A small self-supervised audio encoder (BEST-RQ), trained from scratch.
Model: 18.1M parameters, arch conformer, norm rmsnorm, activation gelu, layers 14, width 256.
Rows from block 7 of a small self-supervised audio encoder (BEST-RQ), named by matrix and row number. Rows with one number belong to one neuron. Each number is 500 + 25 x the weight over its row's rms, rounded and kept within 0 to 999. All counts start at 0. Numbers have three digits each.
After each neuron's rows are labels from the 100 clips, of 14976, where the neuron reaches its highest value: "strongest on" is what is common among them. Only what is clearly more common there than usual is listed. The data: read English sentences (LibriTTS-R). In brackets: how many of the 100.
# fc1: first MLP up (model.blocks.7.ff1.fc1.weight, 768x256), inputs 192-255
# fc2: first MLP down (model.blocks.7.ff1.fc2.weight, 256x768, transposed), outputs 192-255

fc1.343:506471516451479499494505539520531509489499484499445492473509503481474527450460547491504478523494506508509461508475450516513494485505492534509488491457441490500462534484519562517548545502477499
fc2.343:526519496499529502466501491496498510500463443514487568504510461498477498492534473473509477506514525525516415502475477483500490551505511492471475524488479508506454502523555519478531531507480491
strongest on: voice: male (98)

fc1.95:509497510508509495450504519502485484486511466497495513505509504500448504496496513524501490490496496514485491527518536525486466486564476524529522504506500513514457500496501501532564515508525498
fc2.95:548519515487502534533489503546463530485524494461457489488524521488507488532486505431552454492495506517514535488490460492538497534509500531540461496439512466469514535556533533464543483499474503
strongest on: voice: male (95)

fc1.582:492492497508472505507512478513541532489439497549460491505499542510454567519500505534502464498516529471500471520494513528452458535510480479528465520516451526530492451461518467559492560498496486
fc2.582:551477463517518476496565502493490502438526516516467508544477493482511543508487490508479458532491545485503483483509556510497478504505470505515488519511483522551523471483544490474528517445477548
strongest on: voice: male (87)

fc1.64:500486505476490518480455543517485527480508539486523472459503530414534539463490502507523500523499505475465469480512564513482494460534491518516499513505555476531527477498449480528473487539508489
fc2.64:508489489536488539515510518513465501470529494537518509527476476494464466481493487475499492519514502489467463493492529489497527493456480507460498493491500510479503478464531491477503514496501487
strongest on: voice: female (94)

fc1.649:528476508506503484453497534494494484481480507506500469511461464424494531494514474500521479512477496505493507529514514511505526519518514506524464509515454485507485467500479488542497500485532492
fc2.649:565479491482490517527518498503528464502488518491477518541540484462458511508529513539514492520471467521475501508495510528480483533509563499555518494500493487533520454501512486536522476514536514
strongest on: voice: male (92)

fc1.732:466508501546466527485480481505529469508490499493537489542476454474496493529477510538476469514450511511527481510468495493516454505510489496513512485511487525511490457462526489492470499492493500
fc2.732:535546450519510478481519484470441534511533454549489489518504514502513549488529482476507522507511529480495496516488499475514460498456504487512487488540479475536514472525495551486516478473487457
strongest on: voice: male (97)

fc1.600:536540499528516530481487510488482473529476514484475454502510557528507481520538526485503492455515508551486522510489534534456528535529509490485523474475498518484491498516508461492475508485498470
fc2.600:496498527476498509502500488511482446459493558511535469518469470424544484490482542535505520512483503462461529457530510492526469536467540478478481451520499482558508496499453468476477474483512473
strongest on: voice: male (98)

fc1.384:511483485531515504506489521514494486510522519451493453549490469493497490517516542520537503479473492506526524484509505492490516528488515525495514514456484544501467516508547514472461520503483499
fc2.384:532505505531505519515462559510506478488519533571534518519437467473483485482508505529560478484520495463453490477524482504502467572492490494479504480517462567486486500477516452471507484552497510
strongest on: voice: male (98)

fc1.679:500528483492515558506488581490486500500493510493469457538476491514526545483522524558485445479527490482476519512508541475544528478492452470482509494504479503483488507473496491489474520529497481
fc2.679:504461547515491535485501498514505492453483542499504462495489475483525495472471504503510512485487530490493539436512484494448465521443499469456523502479512507505474523509494453485448521501487525
strongest on: voice: male (87)

fc1.295:563492526453447480528510511489554495488516503513483501466504456491479523448498514497488495503458500527493451523497517493478467490489497511498547482498466523478494510498472470513479530456476467
fc2.295:502541478525477494496519502511472495507498489515465474442481508528558500516515514488542487518517483491498491478462496480526511491505471499523485524547455488488455445451450523510526490539502499
strongest on: voice: male (89)

fc1.110:464463479495498512467482492490514522508499461473468491448523529510472530513471491482472498481492554520522473488481515474495503493481476534509479521523484471496499509527540542533531511473480499
fc2.110:515515484507537504479489484506512534512488465535490542463483516524495547474526506462456501461519498467514479504486519501548523462532484517485528524487499502504486509536510521521495543488460500
strongest on: voice: female (89)

fc1.215:512497510502486500523510522503525513477487476518495479522537520469493561502474509523490538505499500521510426504465472481510489513483493500463491484506468505525526495493547523506519480473473527
fc2.215:542518490469489531480510528503499498474539460454485499509464457512505515462450504492492451488540499491513541449489484523464514519533513508541477538482509481487514494537529471534531485494482492
strongest on: voice: male (99)

fc1.42:510472551480478496517538533536461507478460496506530517482463494455489486447472499483489506516486494502468531492502517487493496475526540437489498483483524523481471503472498477530511452521501485
fc2.42:525504468509498555498505532448501524477486508498512479519492482507479516501457484443482491516509528510509492491479480559496518467517519472487481446469563486498522474494485526521508491502490475
strongest on: voice: male (99)

fc1.440:540472467503502506461517519522492455484499505522482530463513441477535472485497483511474505476443524461451445499484509511507482491491545510515489491511520449502493503510526524506491543546506487
fc2.440:507490498501471527515465497516521515489490477493521491497478490507507514504511506495478526493575452523478473496508521504485494492520486498455443505466497508487500503528517472520597457511502483
strongest on: voice: male (86)

fc1.154:463465494507502503532451529494493494454522521512511478511545518477454521496527446521490491476472543524496518524487500479514546529526511534535475513502477477520531480493526478519490525534498477
fc2.154:493481497467477521524518457492494500486492497516502464506522467488452512535520514547527490517533521506502539486495516525547505493514511488499497480529504486504528464506511493528487506516514540
strongest on: voice: female (83)

fc1.589:517459523516545504451450509487490511498535559448515449521520508484472518535471513481505463516502501502515514491471528485484516517478522509490509517433529495486474529504513500494496466494472477
fc2.589:497524471472553496519539504489494467473509509500527491517505465488509464485517479507474488454485502497529505468435524511528521500495517488522496519461529529481521497474510523515426486481530513
strongest on: voice: female (83)

fc1.518:500501519482506517485544531468461498516499506554516480478504469460451557480462492475516513480513496488511495521529476508494514486507548514538474510505500508519430482458499529487500502479526513
fc2.518:556500490506551506512529479559468500559505480516479484541486488527476454496484513513512484540461497514537525496515483553542513509456510519510490490485536531476520451508500485505515472497529551
strongest on: voice: male (96)

fc1.547:547483502509530516500562515455485502471480485487438490507523505505506551531522477451529517472474517513552508523505492553508486509494503517475519465459506502472481489524522506511529502527538505
fc2.547:495467487469521541456482516462499499529508525481494505488484534514536470455494508465504521553492461509504498502452458500484513502499503484513495476445431523504467532528522540482469493454557493
strongest on: voice: male (98)

fc1.61:520476488567546511530509518519502475496486525517492477530485520495527490525497511482526505524498492510473513486527486521449511516455525488555512455514535501530495454502493490496498558461509476
fc2.61:504512483514463484528582478465507486497488491485500505498513516484509462457509500522523500438492475450456499510499477505500509484447503530481481476461468507515486549506509484485486494477486552
strongest on: voice: female (93)

fc1.475:475508483523501481535489495452558519498522521519497546504483511493519474512492514550489500528520487478515519502504521485479500518479495505461484503519492528512516473507538512511508493474538477
fc2.475:474482456487508473563493485530532548511475495465506489514513509540507504480500500468481522476466493479507513531526511526487519488527512484526465503468528485434481521459514516486504504475453524
strongest on: voice: female (86)

fc1.424:530454483487494476468491548514475496461508571470501454521536498470520539494519469487508446487507475491435489519529517498486473482515490487547436457465515506497526489492462489525488547456504481
fc2.424:518519488484514534484492503452487511445456479513520482514504509498524488559522458524503466507493552474479509535529540513495468538515477513494511475536469520521509529499487468485489521498472496
strongest on: voice: female (89)

fc1.247:520469503527497484526484488481471504466527489510461507521490554526498543538503501551471496447531498492509487501475517488515535532527483532496510522506458471486480508513520512507479523481516504
fc2.247:466505487491564453549527460515537507478484525526480501506529508484518529510521513537454459455522481544527512439500526497528562519494499521507532522543488447463502503545507485494467523509517524
strongest on: voice: female (82)

fc1.333:539493492475483475447514526482489507467521511527478515517498507492492498518543471473485472514553527470504483503487451499522463505497476496514494487497447503504487489517530507495511492506503532
fc2.333:504461493492513488493514530489485518515454523513482526492494478506512490462479472530547547494490450497532474526512526521490534536486491479512459513453517471487519486517490516505517499484519467
strongest on: voice: male (97)

fc1.183:524482516453516515529478509495468517477516526453548473483484502464537498451521466483494495493476528488483503550517533486460534481510494509512519511486523475486534544509516486488481525556537509
fc2.183:483500475521530506474487504497455504434480502529531471483487494508496504493517506474523494514540510483440474521479528451509534491458516446484523486520530493493460494512488465545490486484502499
strongest on: voice: female (100)

fc1.274:528499507475425512508506507502477553500488501505486510510469454478502521511516472504536469514458544518483502520494505449504456511485527541510492543482482515531542454518504556512525535497507493
fc2.274:511488506506503541487516494512513499476489503508517515503504507501500516446517473514521479480512491489520458553491508504461505485497494507555469484506500462510461471534492463477502540463482481
strongest on: voice: male (91)

fc1.672:467494481505480477513503515485491482515461491476465481550502536499498498543555514554507499475535478504503504471512526484483515485562462498531484516519489508485497486527501551507486514495536542
fc2.672:501503518484448458494502535481533502555495510488503463493545499535512483488498529478506517508515461531478557513528514492486507495499522537537510476531531505510486507493435508479473513476499492
strongest on: voice: female (88)

fc1.305:489492496501454490459517509513482497519562497472525494505524483473522501495536472500516524528503469501492463522506530485532493490516486516537534470502505481496480511468533482496497519511530516
fc2.305:511509507532522515499495527515503490524511508493551501515517500486530486469511556535470491502509516500465485528533492503496506496483504528544505455464536502513478493533482486507493476544465451
strongest on: voice: female (100)

fc1.406:477518541502516480516474530483481475476497503497481445510477494524499497487509523551523450474530497482486519487517541504493528528494481494477548530479476507481487506477499478495499492512530502
fc2.406:498534522486535476509480511567524528502485528490515431558499496498520500473498525538513508486501504552529500460485489524528536514447469467459519513511489486477486509499503484495462511516532506
strongest on: voice: female (79); the word "and" (61)

fc1.646:484478507488509505525509533556485494474531493472505446528471520482504471503493498532502477474512488470430448507485532522477534473514477514505501496470473486469531468474506482483485496516510507
fc2.646:475560517515511538502490535477477490515457542531526490528465448521516435499458529504499531477514547459475512505543476516503494488483499497479520494512548521511477524491484473431505435511510465
strongest on: voice: male (81)

fc1.657:514483450507487462466459530487522494439512498493497526497508573464510528514533487497487509523536482542531493486514438531502492516518512501518506483545509472519543511534484502504493502476519514
fc2.657:509511472482480541509536497489452530481530481523532544492514492519504546517502508467481492504466508516512472506482482526501531509517527485525480475503504474530519456520493482489451490511487501
strongest on: voice: male (81)

fc1.708:506481496493446515493510535450527525490497521515487529481507469516526522531475477478517457474513488513473486516519517523445509498509531461482498498485490504510470477464526518482524551511500535
fc2.708:556508470457519514495517522521477537500487527493516520532496485511556500459469469499490495535491500493533532508514479524498538461505514514520502501481494459495488486493503548526510510490505512
strongest on: voice: male (98)

fc1.633:474463479501500464499472495485523487499525530489490473515480525480511505502481508551522511498523525507545490513475509518500490471490492471525497496475495487545528502491498506465518485519503517
fc2.633:473487480478433495557514504499496493520462491537478518486487504495499487454502516490536514491502510495514523504496502474525473493493468513473528478533519485490524480506509535526475490443485519
strongest on: voice: female (86)

fc1.231:484474464497538498470475514514548495493500488464445469479472481517491514509525474477475473504495511507544511511462459464512498501485510491462491467489519508513475497514472538491481545554505496
fc2.231:508505476494531500555475472487518514523537505532487519452491473534443466449465503492536500476494519501492482485508490519488510527532462513511525487483529528490486499494515519497476516446498481
strongest on: voice: female (100)

fc1.331:507509497558507481481496482508524495565503506478433488473513451523530493489494506487508528464543439506486487470448504504481494442498473512493457497490522499490427483523527487465499492486508476
fc2.331:498544518538475505528498503502508489540531520497516470547536517498474513462512489495512480477525511495548484516485487506497516513490478522533515490494506511476488492512441536512499516502507479
strongest on: voice: female (99)

fc1.338:544486472476523508515490547495480499470529548517482521521491448548562493498458467521482491512498504455496511531503496486482480498482484504477509486479512548523503496527479496495484479573479485
fc2.338:539457525480501481489505512555514508518479531494447519530535484504480526463502481486532518544497509478496492523491506516510515504489494487527461518507479523521458494527526520489501505468507485
strongest on: voice: male (77)

fc1.148:491470464493481476505516532540483500456510530486519471536484495452534515481517472511475501509521482488489504487520552481477488522522473478518468505475456514518465486501506470499477494504494529
fc2.148:499457462490528559458492484514476493495488498493557459526481472456488484503545500515509493526510503431466517522527482516491525507481497486465522491525496501500514497504465464500480464509502491
strongest on: voice: female (97)

fc1.187:503497516500500503491491524528485464458489457546477494494491477519456472484481512527536478510483527492491490522475517482483428536515492488515519466476498495494504521492491461511502524508485520
fc2.187:485501511484465471556521502492475502518505509483530500483506524522502515486520473473521518485513504512524481444512490481524534489518471479481448494502536460466485481522475511464530483465479471
strongest on: voice: male (87)

fc1.723:512485503513492512454527547443477485455480541505501457529469467481485521529505519507510485527512480503438535520498514490498481547542561512526462503535459505504477456540503505501477495499488493
fc2.723:548459470539526468530495536496463495504491477506511463515491501488501505528496527529482479531493483494482545519509513501493486486490516498523472496516484490537537477498426517491514525519539508
strongest on: voice: male (91)

fc1.307:469474470508514484506519534521478469505448507466470486514522486454492497549465497464508462519523543525519453484480479540503480508485516511524445507487434510535504450495494521478513509500481487
fc2.307:542465493516456472490535531483482509527527468502499498543544495490499484453490484515529474505514508538484486523504505484500442506529484512494525526534478499554475502505521482549503510491498476
strongest on: voice: male (97)

fc1.33:545481486513480523529501523429476479475524535466525554491469509503496500483525518520481475544551508507489518492498499436471503505523506469525482492497480534522478521506493486492498488538496497
fc2.33:469499472540505521515501538489469487487511534493491469531477458494506501511486498489536469458484488471497504522490535509578491564456511491532496500514492495510485483469490505452495468483502525
strongest on: voice: male (93)

fc1.554:505478522473532511501469529505476487521515478504499440520473493496501483475515545539486493475479501548490495490492527478501498496503522469487478534512466471440477486469491496469437499517523471
fc2.554:517507521502503486537507546495474484470488509483490479523495483495485435492477506532521515471535533533494491503510481524511475521497508482489534499469490504471517524467511565470534522503506471
strongest on: voice: male (97)

fc1.430:533461481482545553484518480516477511453493465524552509470506518479477511497486459477468457476465514526536489480510504480507527541490543509517452513488476492450468497483533548471480508474466520
fc2.430:518474537536520476544482493507513516465532458529499503539537470482509476505495461466524562456519531499503487499452502537494491521498494509457543523529490499459515485492506518480521499500533494
strongest on: voice: female (90)

fc1.173:523486530508546496519501513499456463512500512466510456535473497477507490498498513499529502436546507464532554495478521515507522532478504489485522520501481500437449539480489474480474495520537476
fc2.173:501502557494516493500494525546499513491505512469511499530458462498516453493468542527489502450474467500505497458491492512506514518422480470450524524481508469484496499462493462461470507520547528
strongest on: voice: male (93)

fc1.454:510470537473535498463460537550537487478452493473503462491497501488507519471496501530513480470460505492456489493506530485488491510494497511482520540504510455522498499463492528550468555514504504
fc2.454:491473508486516523487475495512490530480553506499485493552436511496510523491494524532528516490486544450524511460521512516486497523530522500466516530475465511516525481490462487475472557503507528
strongest on: voice: male (96)

fc1.115:512476532492479500475492516521489505486449483505461473494523474499496511497488475512519452505492516528514461551457488483475505515521490539511459516471461517507500470478477502533519558471505489
fc2.115:561460476541478503461455524454509480509446483532468530531450505500497542507512457508483506492532501477508466516488505494517456537498490481504484517509476494529490510530507525520512517449464474
strongest on: voice: male (88)

fc1.493:503485459512524490468500491474455475533492507502526501530530491477481460507489481486487509509500502521502523537544495490516478479496467535556519502513479458514509501530515549520488526505504531
fc2.493:497490520519474489504454498482515487526500522522522526463557512541496512470516511483510507479494487489493522473532493471546537495482494533515524476461543482493477523574506496494478484515497507
strongest on: voice: female (86)

fc1.722:508447507537495459433487489484525497466545476475491478511503510512497506532501444481483479477526486495512530532472479464503525531484485505498537487478559436481466507536475508500502497526500534
fc2.722:515523511520528516518528468495495511529512520502485488512514507516481513464488533464512491495497504477526513490456521528532551497516507570531503482519513473494479525504553555517490494491496544
strongest on: voice: female (100)

fc1.448:529475477504473531492553503485523566490478510524472475519504514472503499502513520562526492508488513529479498490460493456488484470467483541518447465526430498526555460531492497452533500516472477
fc2.448:493474515502473522532535501488473508453499454535477535480491485520502501469468482524448477558506484495456518503507466493517495509520519506513494463490533512501506535505525472512494485476462551
strongest on: voice: male (86)

fc1.304:543463497494509513446477554518486479462472514480492475505509539438524553521497508527515470471530520533465496535494486528452490505492521479516468498497460493524486500506470498521505543508512516
fc2.304:522493469500481524513509529510490493466489492536496488501498488486451480528522506505475511506520512477517490526506513538479513528535521492540492484467470490504487504484514491503524505464479500
strongest on: voice: male (99)

fc1.476:544500490522506498477475516500523506502526494489521498497468461490545497481506493473514487488459540486524490453495513505531447522447500480536495517546519480517512499487479522515462511481478495
fc2.476:528465519450484506519492511481511537500506499528516523491518448485490498472517491556555488514511512491521501518497492507494487477485501470454527494441504500488531508536549509494477484512443499
strongest on: voice: female (84)

fc1.264:522507496514520538529517507499454483480473508503506493505473500432515528505537513489522485475501456515479555503524498454494523514516527483531484479514424472466512544504585459496495490519501484
fc2.264:501491484493532501489511472533490504485473460540525484513483530490485453517494502548494511563468489507461492468550501532513499542466518477468482493520515474537483524537490459486467474502523550
strongest on: voice: male (81)

fc1.375:520495480515466553419499539482483491464485510486485523520490501440494507505541475501502474495512492519487482524526535443471484505500509479520507479504464469504518474471487521516499494486505470
fc2.375:530506479485470503475528547493510513511493490505503459524522490482507508523505477520496503494528537495486516532518525508484494508535508477501493499510501503513523475545512499527495511499511501
strongest on: voice: male (82)

fc1.194:494461505470488501514469511522481527490529528481500492473553478509535498526555478523516498536526454499488482536515497488471467489497521510495517534498495504540502493487461483483495506487553519
fc2.194:495448474505507540513493488466469494494459536531499466543503472460517482520524511524499494521485497480509534485535490513442496497526434492524491509506524498481476470474447507507476475510503513
strongest on: voice: female (94)

fc1.656:496491496488518525488498489489524495462495491467449504499489536433512483475486542530504505505543506491542508554495493537441477481487509461501459508481496512467515515450497477527488497486521511
fc2.656:506487526526520559494530541470460532463524515500475525540505533485507495571491477521499532478483473451485526519510423494507520515534513508500478470520504490492497451478525491533508499449475498
strongest on: voice: male (95)

fc1.166:488483503524479490460482509436516490490467511455489508484490469516517486479490496472503497528570503534483523481553507496482505528448470515482511488525508508483485506573473470495520544479460515
fc2.166:516519500475507494470500445506501511498528514514503500473475485526541477502520517486490506495525496467480509486507473518567472498472490510545524441551512470505470519528526559521460476486480520
strongest on: voice: female (94)

fc1.179:520461496473482539550516509435490536456484476489540542493509486522496502494492506458511494482531513547508525523496532472476454490546516456503483516477463510509476458476526514518498550477498484
fc2.179:502504505515517534442518506527509486487477509461452443470472537451504484516519483557469472501484506478551487482484487504512519490489472510513447502508496484528471493533478485484486509456523516
strongest on: voice: male (75)

fc1.422:493531511543521512498485528509518524518487518528486439508479464502503524499496463523495485514485494447475477511507493502535467484480489488480482510502505531513514528480512525541516534485519524
fc2.422:549526492502491478501520436533526476481505484548539499495503485501523511513488543512495525475496498536486461505467510481525517494510503521478476439491515518499505449499502484492460542494482447
strongest on: voice: female (80)

fc1.511:519459503481486503462511508524503527499510512482510495495474462434523517491500496517503460539515477520494531522510492509512504469478509497494440459486453505504487512483462517480512498513474465
fc2.511:521527475492493551480506521461490493478475483523491499539508499515527533482518521500535480521491497484482452526486503540538484492509490456505509475494476459524482465451528483488518508492515508
strongest on: voice: male (96)

fc1.355:508463458508485503469493502514519510475532490463461527486476485510494501517508542512504502490524476539546486499482486512533539518488467494484480463540552492509536535514480520495520520530507532
fc2.355:529510505482506506485511510475502477512482510538468551451494505515508461509464487475470467484520514525480514459494489494490476501514501526521524442474459501502483543536499558512475481464473499
strongest on: voice: female (87)

fc1.686:523497556467551491467501485538525502498482477523484508487514511567474510565504485486492485472480538532540522527505445499519530495472547529489498468496505532500546521511539536474504500499473494
fc2.686:501452523501541501495502541518533496495490451537451540515539496492462456493536511500529498474503478475510461501432481487527495479511493461490510495481483494492485541523499494509486495511468476
strongest on: voice: male (95)

fc1.653:521491496483479521522523516489484456509471480523536489521507477458497524457491513523563490491502506499484537530515535505507507482506494540482441495548526491497522481517486544484522511479548471
fc2.653:475532563538500530502534473498491527467524552521521473532519491438478488497525494494484523483496477521514521491509494477519546515507490487499502471520504527455549489460529503458478466468452515
strongest on: voice: male (94)

fc1.560:477481525502519514530500484495546488460508504509491508488500502467498537482575478473467519523528487478523478491477478496556473450457512499475550516483513533505539507486531517546478548498469508
fc2.560:505533458538470481507511513535475550479514481508454524487522482500519495479448502454555495544503506475501508527496516550489491526504503487549464466547512435535443482507537510505517481473504505
strongest on: voice: male (91)

fc1.584:511503439473521471508520526507515477535452496503512474543507551495518529508485493447506481482529482503507537521548485527543476520507491535487452501509508478562502511527483470492523489477514553
fc2.584:500517531510487498511547478526462481522512515472471508509485511495506525488493503553511528518517524508502503523509488513483504526480519499480482469509525501498502458525514531516529522471498508
strongest on: voice: male (86)

fc1.714:501467469533496525456418510507486486489497503513487468473512536492502523542438519527498466479483524495527541458490487486484522495500480511514513505470475503497506488495500494531507487484512547
fc2.714:518464499469531524520546472508481495506521517528492500461464459508438521485527492463519518475524538460492454489519485523530484484482488508480508485504520473457476499513494527518510505473483522
strongest on: voice: female (98)

fc1.58:468501486487534483487518496482463505488499484460467494521511514555536497515509502513509510477498498458490542500498483477492504527514461471488541516529484521450490508502481467496489495504498491
fc2.58:431481501519522471497484526488550532496490514479556483508496468482527477541471510521467493511488434475499512445505501528537498476446475496493512531502487463510509488506465505489496533510519483
strongest on: voice: male (95)

fc1.5:565499508468460479461499533527528497525492528502480479496488487513513492508488534514523529531496483481512442510529531530490503468427510479453568529457531470497528478511528524502498516500529494
fc2.5:471551511534507497507494500505499520514518528501507463542519490512481453525502537477535505471508494476548514519463494523513477507509482524500490489526508537514518473460504480516513516476484480
strongest on: voice: male (79)

fc1.230:541480511498521542497505506508510516489485497537510496521533518442498559494496489515514472468467506529440517477519511541517537516470484506494473508512454477473484492532534507488544503506454530
fc2.230:518478523506540537497516497530481525474476490555501463497497480441437498497499461491497497476501488479529510490551480510501512500471567510492515491496482502537517488513535503541483492486509479
strongest on: voice: male (95)

fc1.442:552498487465512501452493538482485495532484466458475511509550476476484486463499528481506457526493501518486481519477505495488503503489476466501518449461482526476505507452524498490488538521511510
fc2.442:528476529514467494483480473474489501490489489509489493493492462485513523488469510491545518485475499515518487515456486552521502535505510498484499519535508510528469489502538540492537497483487471
strongest on: voice: male (97)

fc1.43:496495487491437481472484534537511491494506490461456502464499492495462453507496537478506540490473515493490539474507504469490478512491492464470498531525512463496504476520553512523495460536518495
fc2.43:502495538497548516477487418479456470519473562476507513493550538517487531513486482508520504491488497504539481499475489512498549480497503494536479526505511531481502513493477535513496513474526507
strongest on: voice: female (96)

fc1.532:461484500538477522523548535496521475513502474529482440465526486493494473518541499485522467511463508497563503518525506510496493509508490523503487500446519483482512534537493571536501531488524497
fc2.532:502493503508493556516539476495468509463504508524456505512520502518485493485528453494508501496520536531491464474460468494519471528511498474513510500493520475525480508494513492476506512473487458
strongest on: voice: male (97)

fc1.41:505488532518501491494489560468478494468516477465451507528510507540513447490522472489511492493553547504541499515502490482514500506502473488466524559476473502485490497546479491531513492508508527
fc2.41:525442497494484491513510470483522535525477542483465475500472527520489562499478509470539545491528473481498518474496446505486529468493464525467486481499539417494513473481467536511471506490493513
strongest on: voice: female (97)

fc1.98:530456492500465520473518526499491515485472515503486468528475493432506524488537538529475488483539517520492489536505489500484499476542512448520509451492490495511475478488474499518514479524507473
fc2.98:522472495481498542480494548477483481457468476543537493482510498462454493489517488478506519510517539477500504572495488511493464514498507468511505492485457491540484512501468468502554498469501472
strongest on: voice: male (94)

fc1.261:529437496523506515446512544547458507481496495495441465538492509462486560520516503500507504471518493530529481516497507491502542514504518498532477459493445504476479484516524508486481528496495475
fc2.261:517492526480505532504475516466505484481473477529472502467537498462470508538513472510506483517509482480478530517533478499477500489487527467467500514502465484518516498511501515526543456478527484
strongest on: voice: male (99)

fc1.766:530482501513522534504477501472465439536493510466503440533462501484509500499508509537499506494520494470531479512473488509479525535476573463470475501511486524467485499500525501495529499492522498
fc2.766:529518477469470476502474488506507489458484479466507468517496536495496473489498516525496541487484507507502507474507490524520475536497530470484498535525448511510467469508494539473485473485538505
strongest on: voice: male (97)

fc1.450:509473523470484496462542505462483504477478526508545547517506493482505479525533486527461474504529501529519499521496449550511497533523543530510491497510452529460480475508452485495530500527497482
fc2.450:491505477556509486521523505526541521471499494515488499490475508527518494496541501499525522516520461489471513517517513514490425506490477472501539470459466474471480512475529491523500497508506472
strongest on: voice: male (94)

fc1.362:499525495526480538488428460576506483488460503519539492490529464497508508508482515548462467517514514500508495495509496507554467533491459468521512537490471483521481488508469491503471501479511493
fc2.362:493499504546494501495533510506544552484472478488520498528478514529517505486472471515466523505509562438516538476493486505496505503515518518472512514496501525486536509465518494510554488506489494
strongest on: voice: male (99)

fc1.27:488474513514524464532504509500466506494513486473486537494463494523521515512485509519486504475552469519489524517505574510487520482480511504482488511531493485496481530515516502513507560465516522
fc2.27:458535519483523447509486483538514512487452563523456531482453498510521473476489522532466512433483494464540513463463499474545530504484497480500520510499518456450502542489498477502502490493546489
strongest on: voice: female (92)